python train.py --model="self-supervised image encoder" --arch="gmlp" --mlp_ratio=4 --projector_hidden=512 --projector_hidden_layers=2 --target_momentum=0.99 --beta2=0.95 --lr=0.0017 --beta1=0.95 --shampoo_beta=0.95 --precondition_frequency=32 --grad_clip=0.5 --steps=7300 --batch_size=64 --warmup_steps=1460
Rows from block 12, named by matrix and row number. Rows with one number belong to one neuron. Each number is 128 + 24 x the weight over its row's rms, rounded and kept within 0 to 255. All counts start at 0. After the name is the row's rms in percent of the matrix's.
# u: gMLP up (value half) (model.blocks.12.mixer.u.weight, 384x192), inputs 128-191
# v: gMLP up (gate half) (model.blocks.12.mixer.v.weight, 384x192), inputs 128-191
# out: gMLP down (model.blocks.12.mixer.out.weight, 192x384, transposed), outputs 128-191
u.158 104 [172 129 165 117 119 130  84 145 149 137 138 140 151 116 173  92  69 119 126 133 121 152 109 129 132 125 176 118 158 144 145 125 168 115 118 122 115 115 162 145 108 155 119 117 112 173 196 121 141 119 140 160 144 134 133  51 111 106 160 126  72 125  98 116]
u.159 100 [111 124 123 156 127 110 102 148 159 140 115  93 141 101 118 158 104 155 110  92 116  80 110 110 111  84 135 166 131 150 111 131 119 145 130 117 129  54 110 140 140 153 101 115 114 127 148 127 130 144  98 163 112 120 126  84 132 123 108  81 125 110 148 173]
u.160 090 [132 146 129 146 137 150 108 133 125  84 143 114 141  84 115 125 129 134  97 124 137 140 171  93 127 149 129 138 145  94 131 104 127 129 154 105 140 118 135 177 106 163 130 119 134 156 103 130 135 111  95  91 109 148 144 113 156  95 152 135 108 144 115 166]
u.161 102 [136 141 105 154 117 128 127 118 111 121  99 116 130 109 174 140 109 109  87  99  97 106 121 101 152 123  91 108 159 123 107 145 151 135 120 111 108  89 138  86 135 156 130 168  84 168 162 121 112 149 110 141 148 148 162 131 139  64 139 160 140 138  89  98]
u.162 108 [141 124 118 138 124 105 139 133  90 138 112 157 161  90 128 124 163 141 114 158  88 105 119 122 107 121 146  90 117  92 102 123 136 156 110 128 142 110 150 124 126 161  93  98 145 100 141 131  91 118 149  99 101 132 145 163  83 106 128  86 156 134 108  93]
u.163 095 [119 152 127 164 129 116  96 168 142 125 110  96 128 123 141 127 142 136 153 148 139 162 136 126 118 124 143 131  92 100 118 135 116 110 122 141 115 171  93 106 164 137 130 134  98 133 180 105  77 129  93 159 119 155 102  82 109 156 158  91 165  91 119 134]
u.164 103 [123 112 107 114 139 120 118 154 157 166 106 136 132 111  96 117 182 172 124 106 130 125 123 134 129  84 125 107 124 120  80 138 109 104 113 150  85 168  93 149 127 152 121  83  85 116  91 124 152 117 120 126 122  91  79 125 123  49  83  97 118 156 118 150]
u.165 107 [ 93 132 127  97 136 102 127 119 123 121 109  99 123  96 149  95 115  81 124  96 171 153 143 144 121 151 145  97 133 166 163 143 101  96  92 141 132 114 144 149 141 117 127 103 163 113 110 113 169 116 112 146 150 133  91 166 129 133 130 109 129 104  86 109]
u.166 095 [ 88 112 106 145 106 127 108 124 127 158 125 122 124 113 175 104 125 116 110 122  96 155 156 156 102 203 137 126 145 131 108 119  96 130 115 120 133 178 136 108 134 122 123 141 170 151  88 155 103 145 119 134 143 108 141 117 103  88 137 118 132 104 147 139]
u.167 113 [ 89 120 116 119 146 130 132 144 133 129 106 160 141 147 121 147 148 116 101 127 139 123 140 119 153 134 112 110 135 153 102 139 140 135  96 154 143 127 111 130 142 146 130 117 127 103  89 138 140 132 114  75 108 125 174 148 143 145  91 160 141 160 120 113]
u.168 097 [160 166 126 182  85 143  99 154  83 143 116 106 136 127 130 146 114 141 199 148 152 145  83  92 152  86  79 131 150 128 133 145 155 143 107 137 126 122 151 147 152 111 146 145 111 120 146 158 126  91 146  99 178 117 133 121 155 132 113  86 159 153 114 162]
u.169 105 [138 131 110 122 122 141 105 134 147 100 106 143  80 121  88 170 122 114 157 138 115 114 101 108 163 116 116 143 189 128 168 128 123 135 151 142 156  78 119 129 136 133 142 148 110 112 137 145 142 116 155 108 124 120 130  99  96 136 120 131 137 106 103 126]
u.170 087 [121  95 166 154 155 145 119 100 131 168 103  93 113 164 105 139 121 152 158 113 111 141 167 138  94 151 102  96 141 147 142 140 143 123 136 105  95 155  95 100  98 159  95 133 150 134 130 131 123 158 150 140 164 105 121 115 107 119  99 154 159 177 112 143]
u.171 101 [142 148 137  94 142 126 110 140 100 103 132 109 165 115 117 130 149 159 118 140 127 116  73 121  93 167 105  91  89 134  96 131 135 142 159 162 139 144 166  83 120 159 105 146 125 128 143 127 165  94 143  88 119 149 142 176 152  92 110 145  98 125 124 124]
u.172 105 [123 132 141 133 138 125 156 140 160 126 133 103 109 183 169 160 189 123 157 136 114 126 185 114 161 124 111 146 140 126 112 125 135 112 152  90 137 135 117 125 165  87 128  60 129  96 110 125 126  97 160 101 146 103 154 117 119  78 140 117 106 158 115 123]
u.173 099 [ 97 131 135 172  78 123 160 162 143 137 127 139 140 128 102  75 113  87 139 108 106 165 165 132 152 151 165 151 148  79 130 111 146 133 161 125 165 119 147 145 132 157 131 132 127  86 110 107 129 149 144 135 108 112 136 116 158 122 120 141 135 179 114 125]
u.174 093 [139  89 108 154 145 133 147  84 114 145 101 106 114 127  99 140 108 124 110 119 143 137 120 124 131  91 148 116 166 111 134 131 112 124 129 154 174 162 169 117 137 113 127 108 143 126  88  98 144 104 136 154 132 136 134 131 130 169 131  96 112 180 141 147]
u.175 105 [119 101 121 133 152 142  78 124 134  92  95 111 160 155  80 164 160 138 167  92 108 132 123 133 123 147 129 145 133 130 123 155 138 151 165 132 134 145 133 146 164 105 164  89  94 133 143  98 176 121 147  67  98 148 159 150 146 135 155 229 131  92 134 134]
u.176 108 [143 117 133 144  95 136 100 109 203 142 138 174 145 114 164 162 152 140 148 142 159 181 107 106 135 140 142 108  78 151 103  94 146  95  89 115 138 133 138 126 138 118 116 100 118  95 149 131 140 133 119 153 105 134 140 108 122 122 109 119  95 151 105 140]
u.177 104 [135 102 151 129 129  86 143  90 128 146 124 145 162 128 121 132 145 126 136 140 138 106  96 130 113 112 143 136 106 137 167 134 126 101 114 159 123 124 136 146 146 102 124 109 126 138 139 120 114 118 168 141 148 161 109 164 103 107 121 119  85  97 129  99]
u.178 101 [131 188 124  86  77 108  91 124 132  94 128 178 119  75 136 126 150 118 122 112 139 160 140 121  95 133 172 122 109 142 154 107 141 137 148 107  83 129 166 139 121  90 118 150 113 122 134 125 168  87 107 130 116 130 136 142 124 118 113 125 109 167 109 130]
u.179 099 [145 143 144 142 121 163 116 182 153 149 144 116 156 101 155  97 110 103 137 153 137 170 137 115 128 152 107 115 174 146 139 133 131 144  97 143 169 117 100 125 169  87 130 134 146 138 125 119 137  79 150 121 130 130 115 128 101 124 129 136 138 114 155 154]
u.180 105 [150 101 178 130  84 151  99 100 119 138 152 116 188 121 114  96  80 127 156 132 128  96 114 109 142 149 102 145 108 141 108 125  80 130 125 135 126 111 131 118 109 130 124 150 122 175 141 156  88 112 109 127 158 126 129 135 132 155 132 131 116 132 119 104]
u.181 109 [104 107 110 108 126  91 139 140 154 139 174  84 185 156 162 174 142 141 127 127 162 114 118 121 117 141 149 120 180 148 132 146 111 132 113 136 119 136  76 136 133 175 159  68 127 138 138 124 101 120 105 152 150 157 109 115 128 135 122 112 108 165 136 159]
u.182 093 [110 102 107 138 101 122 123 134 157 142 139  99 138 108 157 113 135 131 153  94 121 103 133  98 102 147 162 108 102 111 103 109 111 159 179 132 119 130 154 135 128 148 130 150 180 116  67 113 137 106 118 180 157 118 102 174 127 105 128 143  73 136 162 124]
u.183 087 [ 85  75 139 107 101 146 118 157 141 151 132 134 168 158 208 137 168 146 130 147 123 119 133 148 157 112 117 161 102 115 127 114 109 132 100  67 158 144 106 111 113  95 105 109 169  98  90 134 135 134 101  84 132 144 107 137 126 130  97 102 120  96 127 129]
u.184 095 [140 120 101 109 109 114 100 112 127 119 146 153 139 143 143 153  92 142  87 142  99 124 135 180 147  99 185 106 122 119 150 113  98 110 149 101 166 147 186 130 116 135 129 141 131 136 135 125 162 219 115  85 128 122 102 143 154 140 120  96 113 117 114 116]
u.185 100 [100 105 114 141 189  97 132 130 131 157 140 100 130 114 134 147 116 112 152 133 151 104 111  92  92 136 117 104 150 127 132 107 127 126 123 107 147 147 124 134 102 104 131 111 153 140 143 126 141 104 125 179 126 176 145  96 139 101 130 138 120 132 173 100]
u.186 097 [156 161 103 126 123 131 158 111 113 155 101 142 135 126 138 126 106 122 123 117 106  86 173  73 128  98 123 133 132 152  98 104 133 126  95  84 103 130 117 136 141 132 114 103 123  90 123 119 107 133 183 133 156 112 130 132 136 105 132 140 156 154 121 156]
u.187 118 [144  96 100 142 143 142  82 176 133 142 125 122 168  98  93 131 134 165 170 132 113 115 144 121 191 117 113 124 162  95 114 114 113 115 171 109 122 153 151 137 129 158 120 156 150 104 111 118 156 121 115 138  87 111 124 106 162 149 110 143 118 149 134 145]
u.188 095 [136 136 112  60 117 122 122  92 150 164 130 138 111 152 130 144 111 138 121 130 144 129 132 126 109 171 132 114  96 133 123 168 103 127 152 166  86 102  86 119 132  99  84 141 151  94 124 108 154 106 165 120 128 149 103 121 126 170 107 114 109 119 124 129]
u.189 103 [134 123  75 175 127 124  95 131 130 140 135 113 113  93 100 121 135  65 123 109 136  59 150 103 123 131 136 171 118 115 138 160 136 131 136 130 160 160 138 120 146 139  96 139 166 122 106 129 125 134 164 112 132  86 119 119  99 128 148 147 112 119 129 111]
u.190 093 [156  88  91 115  92 121  95 145 150 159 110 100  89 137 112 124 131 133 169 137 133 114 118 108 160 128 125 100 195 125 158 133 105 127  83 174 118 127  87 161 169 117 143 134 128 102 124 119 144 126 164 110 122 168 126 133 102 146 132 144 137 142 159 127]
u.191 104 [146 174 101  98 156 163 128 136 118 129 170 120 115 163 135 133 103 147 124 116 136 117  76 127 135 125 151 131 144 148 127 143 124 104 131 145 100 165  77 116 137 105  95 150 131  98 116 158 129 147  83 137 189 142 159 108 115 121  95 111 142 103 138 167]
u.192 095 [131 144 101 138 117 161  88 103  72 130 135 169 121 122 121 103 160 154 149 163 111 110 164 124 146 111 130 162 148 120 124 159 121 145 136 122 132 116 149 119 160 106 112 149 191 138 126  88 141 105  76 162 132 136 132 161 126 126 109 127 106 140 131 131]
v.158 102 [161 161 121 118 155 132 146 158 157  95  91 124 106  98 105 154 136 140 123 139 116  87 129 123 136 131 129 126  90 188 132 140 140 142 125  78 115 146 151  95 134 154 120 134 168 114 135 121 136 126 159 110  88  93  97 112 137 136 168 145 137  94 120 137]
v.159 103 [158 135 148  89 140 119 159 133 134 140 121 142 154 143  95 100 150  95 168 135 116 127 121 128 125 124 148  83 121 103 114 129 153 152 143 105  85 161 144 121 104 127 106 115 135 111 139 133 119 105 122 121 126 145  89 135  84 105 118 117 115 118  96 149]
v.160 091 [168 163 159 138 162  95 102 147 154 189 100  91 117 124 133 185 139 102 166 154 147 138 122  96 114 129 141 106 138 146  68  94 111 148 135  98 144 120 137 149 152 137 106 139 115 149 112  93 110  89 115 145 104 121 115 142 170 140 121 118 133 119 107 110]
v.161 099 [113 107 115 114 115 144 126 149 108 136 125  92 117 149 120 136 138  96 140 103 137 188 158 100 126 151 138 118 153 142 114 129 181 129 163 117 124 142 171 124 121 115 150 134  85 151 132 142  84 138 136 119  85 141 143 179  97 160 128 111 104 116 133 138]
v.162 103 [145 106 137  99 131 161 109 116 165 114 144 144 163 136  93 126 117 135 133 166 110 106 181 140 144 114 140 104 100 121 121 109  96 118 138 154 102  89 181 130 149 129 105 103 137  67 109 118 143 148 116 118  90 107 146 104 121 126 111 179 119 114 113 116]
v.163 097 [139 112 139 123 130 143 142 113 124  86 122 131 105 113 118 139 101  61 138 130 110 104 119 122 143 105 121 123 116 140 140 113 120 176 123 101 134  88 139 110 130 138 120 138 131 111 143 132 170 100 156 133 103 165 151 147 143 154 127 152 139 117 120 127]
v.164 093 [144 139 144 119 179 123 139 100  88 102 161 126 134 177 122 142 133 137 120  81 139 117 116 154 213 162 166 138 149 139 118 126  90 154 133 131 133 164 140  95 155 172 167 138 127 150 116  90 147  99  86 154 106 165 130 152 106 150 111 101 100  88 117 135]
v.165 103 [125 115 186  85 157 140  84 115 120 125  71 127 185  85 121 137 105 154 149  82  92 137 136 118 134  64 107  92 144 136 120 121 166 102 129 133 162  87 138 118 146 108 148 130 140 159 167 147 166 155 137 152 111 126 131 106  86 120 130 118 156 106 170 137]
v.166 097 [117 120 102 128 179 106 103 150 116 113  70  64 167  95 129 148 131 109 150 101 123 126  92  90 109 127 132 117 114 121 132  84 150 124 117 140  93 122 147 158 134 122  72 140 134 161 111  77 126 170 161 158  70 139 176 132 123 111 134 150 121 123  92 143]
v.167 114 [159 163 178 131 127 131  98 122 110 127 105 117 115  93 122 139 115 159  97 128 125 120 127  80 136 130 107 125 168 158 127 185 152 116 117 142 115 101  78 155  99 157 131 129 171 133 138 115 133 116 154  83 126 155 155 135 149 130 119 107 127 103 117 117]
v.168 105 [103 116 133  92 136 156 139 155 152 135 111 111 132  90 122 142 103 153  81 147 111 115 147 139 155 116 117 135 144 141 144 103 139 147 163 108 144 114 116  80 139 146 135 157 155 150 158 104 111 148 149  90 166 113 200 149 127 178 100 129 142 124 190 123]
v.169 095 [132 115 147 127  73 168 148 131 129  98 182 109 103  98  90 127 143 143 140 144 136 134 168 128 128 104 134 147 102 137 127 129 126 181 111 131 112 125 156 140 132 170  93 111 153 147 108 150 131 151  99 144 101 131 147 148 116  87  96 101 169 136 121 120]
v.170 097 [105  80 101 143 121 131 169 161 149 131 121 129 113 161 166 143 129 108 131 132 123  88 105 136 135 153 110 157 178 158 147 111 133 128 136 133 105 147 132 119 132 156 160 144 129  89 135 128 160 164 127  92 150 139  93  94 113 131 176 146 133 140  99 126]
v.171 102 [178 113 150 127 121 145 141 140  97 117 141 128 147  97 137 100 131  74 127 132 158 144 155 107 126 139 172 131 145 135 136 138 129 160 135 117 142  88 151 136 163 109 145 162 138 112  88 119 156  95 147 169 152 110 136 129 151 110 100 147 172 131 104 134]
v.172 098 [147 118  88 164 114 128 173 162 129 144 136 110 128 119 118 102 149 109 127 115 185 109 116 163 115  94 111 116 147 146 121 166 160 115  65 118 150 128 148  95 120 129 152 141 155  91 149 138 123 152 132 103 139 183 139 153 106 140 184 105 124 109 142  87]
v.173 104 [106 109 135 113 138  87 134 114  67 117 147  92 127 105 133 133 145  86 136 134 120 115 146 119 120 136 118 112 128 123 112 127  92 131 123 123 143 154 115 121 134 103 133 127 114 169 146 119  64 113 130 141 108 117  98 141 135 120 137 106 141 133 119 115]
v.174 098 [181  77 135 122 144 109 104 155 139 126 127 140  88 107 122 132 131 122 174 122 116 154 141 134  83 136  63 104 109 103 125 162 140 148 128 108 100 121 135 129 177 126 153 123 130 127 114 126 134 169 147 129 137 151 108 200 171 149 118  84 147 108 122 116]
v.175 109 [134 121 157 152 173 129 128 130 141 128 127 165 139  75 111 113 133 140  79 127 104 122 155 147 105 142  67 116 112 152 133 133 122 132  97 133  95 114 172 121 117 117 148 123 150 150 127  97 134 114 176 133 152 120 136  95 191 114  96 154 183 145 155 103]
v.176 101 [ 98  76 129 110 129 117 129 111 116 155 161 141 139 121  82 121  83  94 131 113 100 113 107 101 139 116 148 167  95 122 113 164  97 135 127 167 129  86 151 176  97 133 121 130 157 127 156 151 161 172 103 117 162 128 150  73 116 155 139 104 161 138 136 122]
v.177 103 [102 130 143 106 177 106 143 100 145  95 112  82 108 117 149 117 111 122 130 153 130 103 167 120 121 107 132  96 116  91 133 117 125  97 130 134 143 108  92 137 118 111 135  91 117 121 159 173 146 100 104 113  91 149 150 116 167  78 133 123 128 136 136 146]
v.178 097 [135 158 133 123 142  87 133  73  86 124 102 137 126 156 113 132 155 114 156 149 156  82 128 125 139 161 123 148 149 116  92  78 121 101 120  91 116 121 100 138 140 122  84 155 139 136  88 127 157  86 160 127 185  82 135 144 148 132 121 140 138 130 118 108]
v.179 110 [102 154 118 136 120 130 118 149 156 158 145 136 131 175 121 143 107  98 145 140 132 130 108 145 167 126 122 168 132 124 162 125 126 134 113 151  90 123 153  95 103  97 120  91 164 163 125  71 110 129 143 100 129 112 114 124  76 137 151 135 140 117 117 133]
v.180 095 [130 161 139 111  77 139 112 132 140 138 117 114 155  82 155 146 148 148  77 109 109 131 116 124 132 137 114 109 171 122 114 177 124 126 113 129  84 123 110  94 151 124  71  83 168 115 154 107  90 135 143 156 101 133 112  96  89 130  94 117 125 111 126 180]
v.181 100 [141 150 133 141 171 140 134 155 128 148 186  96 131  78 121 159 139 145 133 136 105  99 190  93 123 152 145 154 118 141 150 145 168 139 154 106 133 135 139 153  55  83 140 170 151 119 113 170 130 114 147 145 173 128 133 145 107 100 124 152 100 117 108  67]
v.182 089 [184 108 138 109 130 146 129 125 129 124 130 134 120 166 119 157  98 144 141 147 108 154 121 171 146 143 124 122 137 119 149 137 107 109 109 111 103 110  81 130  90 104 114 106 130 103 129  93 124 141 105 127 197 170 158 113 155 109 153 134 135 144  78 131]
v.183 087 [152 140 153 110  94 177  79  80 147 100 147 152 141 144 161 142 153  80  93 136 190 122 131 140 155 151 142 102 102 152 104 125 113 127 148 156 102 168 104 132  69  95 132 135 121 133 165 137  91  85 164 146 131 104 133 162 101  99 133 157  95 124 122 126]
v.184 104 [119 110 101 158 110 112 116 128  89 101 151 138  99  89 138  95 144 136 173 119 129  90 161 125 124 129 130 140 119 144 114 163 121 123 110 121 150 116 148  77 131 108 119 130 153 153 196 150 128 120 102 138 113 111 143 137  89 108 146 160 173 133 147 181]
v.185 089 [110 152 137 158 137 136  97 112 126 140  96 125 145 123 156  87 134 112  99  95 113 102 131 100 152 107 150 165 104 153  78 161 147 116 145 116 141 137 170 114 133 119 134 139 163  83 151  75 112 121  94 185 109 124 138 145 127  88 132 153 142 107 159 164]
v.186 091 [114 122  95 118  94 145 172 103 110 129 158 102 109 129 111 131 127 118  77 104 133 144 146 136 162 119 127 174 136 138 110 125 117 116  89 170 133  94 121 151 150 144 160 182 158 134 167 100 105 117 109 129 112 105 112 160  97 132 194 101 160 117 127 102]
v.187 102 [100 159 152 148  94 146 142  88 127 153 122 138 168 116 118 123 159 119 145 143 123 131 167 172  93  96 123 114 144 135 128 105 124  98 147 130 132 127 143 132 108 152 132 101 142 122 147 140 152 105 118  87  79 100  71 135 150 138 149  97 133 130 161  80]
v.188 093 [113 127 132 112 120 137 159 121 152 136  93 157 130 139 167 123 137 120  94 175 113  85 151 146 137 159  96 159 156  95 145  80 144 140 121  57 158 105 108 125 155 129  76 178 105 147 147 136 106 119 112 140 112 119 172 136 149 113 138  94 115 108 173 116]
v.189 104 [132 130 160 113 138 152 119 144 148 242 151 144 129  92 118  99  92 123 132 103 124 123 105 117 131 142 155 110 144 110 103 130 148 165 130 127  93 107 123 175 143 112 119 123 162 107 123 117 151 156 163 138 138 127 129 140 135 110 121 126  79 160 162 131]
v.190 097 [140 107 119 153 103 167  93 136 147 136 126 145  78 135 106 168 101 172 135  73 150 161  71 118 147 132 122 152 163 137 183 123 171 158 121 141  85 136 136 147 127 153 103 124 128 116 156 109 131 127 170 118 145 125 144 141  78 155 134 117 145 139 175 118]
v.191 103 [177 167 109 121 115 138 103 110 127 135 124 119 129 116 194 158 138 176 111 154 146 116 126 100 133 159 129 115 143  88 125 124 131 114 119 107 145 158 101 112 129  92 161 120 118 103  88 136 163 132 121 180  80 104 135 137 108 159 146 120 163 163 109 127]
v.192 089 [120 128 115 170 156 145 103 107 118 138 127 103 166 139 145  97 131 137 125  80 135 117 146 172 147  67 162 119 160 104 133 134  75 151 107 148 116 139 135  89 118 151 144 117 110 147 104 133 114 123 111 121 163 125 151 135 108 126  96 178 144 136 144 129]
out.158 098 [146  98 118 151 158 102 132 117 184 105 109 192 167 147 134 120 181 171 119 128 131  87 171 129 116 120  85 118 129 101 137 156 123 155  99 149 125 126 119 133 139 140 158 166 142  72 147 119 154 114 142 127  89 170 154 175 176 115  86  85 160 145 128 129]
out.159 103 [153 128 160 110 144 144 122 167 103 144 131 153 104 118 146 119 127 148 123 139 149 130 122 123 137 141 123 114 141  87 162 149 132 138 104  81 158 166  98 131 121 137 155  98 167 143 107 166 119 133 130 103  79 161  67 123 139  68 178 131 149 130 147  98]
out.160 100 [119 122 127  97  91 110 133 120 145 107 141 137 114 129 160 121 119  94 117 125 136 200 150 139 136  94 127 135 126 134 167  88 129 171 128 114  88 139 108 110 144 133 124 122 119 129 107  80 146 127  73 158 167 122 111 114 159 151 158 107 117  80 114 123]
out.161 101 [133 142 129 107 121 124 101 118 162  80 102  99 141 117  89  78 139 120 133 168 123 111 127 144  97 105  76 114 146 153 170 150 100 113 121 132 149 121 143 134 126 132 142  92 175  61 132 122 139  93 135 174 113 110 131 121  93 130 142 167 127 115 138 134]
out.162 106 [172 129 106 132 164 159 141 137 117 130 138 140 106 160 147 153 107  90 125 124 130  97 155  90 147 110 153 130 131 132 126 151 131 114  97 138  63 104 125 112 119 109 153  92 160  99 130 127  95  96  86  77 132 104  92 125 144 142 127 108 119 115 134 123]
out.163 093 [111  86 171 129 130 138 109 128 161 122 170 126 146  67 155 132 145 147 114  93 124 125 113 124 116 125 146 160 141 105 156  90 121 108 175 124 142 141  92 131 137 134  83 115 126 181 111 120 153  97 153  94 112 120 109 145 164  76 141 146 119 128 116 136]
out.164 107 [109 115 111 140 126 133 123 138 126 105  99  98 145 132 155 145 137 113 144 139 142  96 126 110 113 127  82 116  94  94 196 123 169  97  89 161  90 107 129 147 124 112 101 144 162 126 135 135 126 130 118 100  66  89 148 121 133 129 112 130 148 109 140 166]
out.165 096 [148 138 140 163 116 123 118 151  81  86 141 147 135 147 145  92 146  95 129 168 158 144  97 153 111 134  95 106 143 141 133 158 178  72 116 136 154  77 121  86 122 117 111 101 138 172 128 137 134 160  97 103 138  59  81 104 124 149 133 144  85 150  99 145]
out.166 094 [117 111 158 122 154 102 131 116 117 107 166 119 133 132  81  97 106 143 145 120 147  90 125 120 113 141  91 121 109  95 141 154  74 149 149 123 110 138 109 147 130  82  92 119 123  87 109 124 119 125 117 126  69 133 147 133 102 107 135 127 148 130 157 145]
out.167 107 [ 95 101 152 100 172  84 143 131 137 160  88 108 154 132 150 148 140 132 160 129 160 164  89 106  96  64 142 107 127 126 123 113 143 111 101 149 103 151 136 121 102 116 127 137 138 153 146  98 154 129 143 124 104 139 110 150 115 110 142  83 167 107 137 155]
out.168 104 [101 119 112  87 187 153 106 104 147 128 123 135 144 151 119 182 149 153  97 109 118  83 121 156  92 140 120 133 105 110 146 107 149 148 163 107 142 141 114 139 175 129 120 102 119 149  86 154 128 121 113 136 117  91 117 103 145 108 147 158 127 150 155  87]
out.169 108 [123 136 126 124 140 102  74 123 111 104 144 140 164 100 162  96 122 167 113 104 146 138 133 118 124 138 116 109 108 140 114 120 106 159 105 154 109 185 113 108 120 127 116 118  73 139 142 121 120 103 102 114 147 118 110 198 142 117 120 151 100 161 139 119]
out.170 094 [140 133  86 119 147  95  74 178 118 159 128 157  95 115 106 123 138 165  79 132 144 107 118 118 121  75 123 134 107 119 123 114 168 160 128 109 144 135 144 125 118 113  89 138 123  96 122 135 145 134 167 105 117 152 119 112 143 163 145  77 130 126  97 119]
out.171 100 [157 117 101 160 125 163 199 120 140 147 158 110 148 145 132 166 111 109 140 102 128 118 157 116 156  83 117 159 143  92 151 134 140 123 100 120 117 161 126 141 146 113 173 124  97 112  79 149  95 165 102 145 129 109 132  98 120 171 110 138 169  99 130 161]
out.172 094 [ 95 151 134 120 135 173 117 127 113 131 138 168 114 114  84 147 156 147 122 116 144 123  75 135 133 117 152 131 133 114  97 143 146 112 117 105 111 117 108 162 143 133 150 151  96 129 109 119 122 138 119 158 152 131 110 142 127 136 140 152 144 129 116 161]
out.173 091 [ 87 113 151 101 180 159 109 140 116 120 124  79 141 121 119 175 120 112 135 135 136 126 106  91 117 152 152 121 129 114 115 119 127 159 110 141 170  81 119 132 111 132 109 108 119 133 154 132 149 151  70 108 130 131 117  99 120 150 127 120 170 134 112 173]
out.174 095 [137 116 130 114 152 140 134 148 144 104  81 127 153  91 123 129 123 128 147 111 127 129 118 117 170 124 102 138 160 150 116 129 120 113 153 116 159 113 151 138 126 162 138 102 140  82 135 135 105  80 114 193 137  73 167  63 123 108 111 110  77 148  98 123]
out.175 106 [142 151 149 114 127 131 176 114 155 109 137 157 118  92 129 117 151 159  97 103 105 120  98 118 121 120 101 108 154 148 125 127 129 167 102 128 121  96 155 117 164 127 145 162 117 147 121  96 138 114 143  95 170 114 124 142 153 114 141 111 153 149 101  85]
out.176 099 [125 153 170 143 100  84 123 119 150 106 112  92 136 123 107  92 169 107 109 163 146 158 102 148 140 143 140 131 119 116 172 121 163  93 140 151 126 133 128 113 130 115 110 105 155  92 145 129 151 129 103 120 100 163 128 124 138 139 171 133 156 124 120 133]
out.177 096 [139 129 171 117 130 107 146 116  98 152  65 150 123 143  96  80  91 118 121 112 145 156 152 132 154 122 112  91 144 125 108 151  76  91 163 108 135  96 121 123 114 155 102 121 137 141 161 109 124 136 116 134 147 107  66  84 164 149 127 146 151 102 144 147]
out.178 107 [155  95 107 170  89 120 154 145 114 150 125 153 146 141  86 173  83 130 126 177 157 112 164 149 139 122 153 156 105 130 148 144 108 115 151 101 119 116 117  96 118  96  96 129 120 169 137 145 148 115  84  95 162  96 128 131 103 151 139 157  90  91 132 100]
out.179 106 [139 184 131 154 141 128 106 141 143 147  92 126 137 111 114 155 149 157 123 131 131 133  65 155 167  80 118 139 110 140 156 116 134 137 151  85 180 120 152  95 146 154 155 116 113  89 172 168  82 167 140 104 118 145 129 136 180 108 149 105 129 145 120 134]
out.180 099 [122  95 114 100 154 132 127 160 162 149  92 124 134 125 142 142 130 129 107 123 128 117 116 101 143 121  91 107 142 142 160 107 120 130 113 122 143 135  90 156 146  98 150 124 135 145 175  46 156 168 101 113 104  88 157 109 135 149 129 175 110 117 118 114]
out.181 108 [115 145 157 136 147 130  97 131 176 144  95 140 131 131 158 166 136 126 146 180 153  81 138  88 157 145 110 141 160 149 151 138 111 123 132 135 109 121 124 120 125  76 111 155  81 171  77  93 117 139 106 159 156 115  95 132 141 172 109 137 138 116 124  88]
out.182 097 [107 156 122 111 165 106 146 153  68 128  99 143 112 151 139 109 120 110 144  90 142 100 114 115 116 139  95 125 120 129 120 200 108 111 139 124 169 122  81 116 116 119 171  77  95 145 136 137 109 150 127  79 114 163 113  97 126 166 148 138 129 123 141 131]
out.183 090 [152 110 139 155 165 140 111 123 150 116 141 121 105  90 114 139  91 117 110 109  87 137 136 107 120 106 140 120 128 130  78  93 120 152  69 131 131 128 158 122 196 141 151 162 123 135 151 146 157 172 137 137 147 105 182 105 138 120 134 141 158 138 110 131]
out.184 101 [144 151 140 129  99 124 125 131 126 122 115 135 119 134 129  88 139 173 119 109 166  68 106 128 115 110 157 161 101 168 147 146 164 120  95 132 127 141 131 105 156 116  93 141 165 142 164 134 152  77 105  85 125  76 144 134 104 116 109  89 121 141 121 167]
out.185 089 [ 95  98 140 125 126 121 147 146 130 142 147 129 115 106 169 139 127 162 104 116 165 178 124  84  96 130 153 147  88 103 110  81  79 161 105 160 170 163 132 131 122  65 162 127 152 124 115 139 122 148 150  90 186 138  99 101 128 153 140 118 170 116 144 117]
out.186 107 [ 53 144 162 165 126 120 141 132 133 118 118 137  93 115 118 145 118 124 127 140 144 135 113 131  95 118 164 102 138 102 155 146 107 129 170 134 117 121 134 172  98 126 161 137 135 125 162 111 128  99 151 168  89 115 139 137 110 134 140  97 132 152 110 134]
out.187 105 [133 125 120 146 126 132 155  97 176 120 128 144 162 136 164 109  99 120 136 152 146 140  75 170 135 121 150 131  80 151 172 112 136 105 109  97 117 128 133 114 104 141 111 142 170 151 139 119  57 159 121 122 171 193  99 147 140 104 123 143 163  97  89 120]
out.188 100 [143  93  77 135 157 169 140 102  97 121 116 115 156 143 109 111 133 100 146 131 128  98 156 137 148 120 125  98  63 137  81 109 119 177 142 126 102 137 132 144 114 109 145 121 134 103 128 102 147 139 144  97 122 113 152 141 100 162 124  80 131 136 122  94]
out.189 108 [ 90 143 154 115 139 142 146 129  84 156 115 115 118 169 176  98 136 132  87 136 108 131 124 152 121 131 108 154 113 138 141 143 130 119 137  87 101 122 144 105 133 172 171 149 105 108 104 112  97 152 106 125 147 148  83 104 143  77 142 151 123 140 105 137]
out.190 100 [132 130 188 162 117 140  98 160  87  99 143 129 116 117 125 141 116 154 119 121 122 103  91 156 109 161 151 130 101 124 112 108 121 136 164 103 172 126 123 104 133 107 110 127 105 158 108  83 136 136 134 121 173 104 150  74 144 126 153 165 117  96 139 113]
out.191 104 [135 109 148 130 107 195 112 114 119 106 154 170 114 109 113 123 109 151 109 140 139  86 173 151 187 136 121 102 141 148 148 121 114 171 189 128 129 109 110 118 109 102 124 172 145 141 120 120 133 115 119 109 116 161 103 116 108 113 106 140 112 134 124 114]
out.192 104 [143 168 101  99  89 115 147 123 169 138 119 143 137 142 114 116 122  94 125 103 158 133 131 141 138 121 124 127 135 153 130  91  84 131 130 140 112 141 110  72 139 144 132 156 116 120 113 129 135  73 101 131 117 151 127  69 105 169 138 144 125 176 112  90]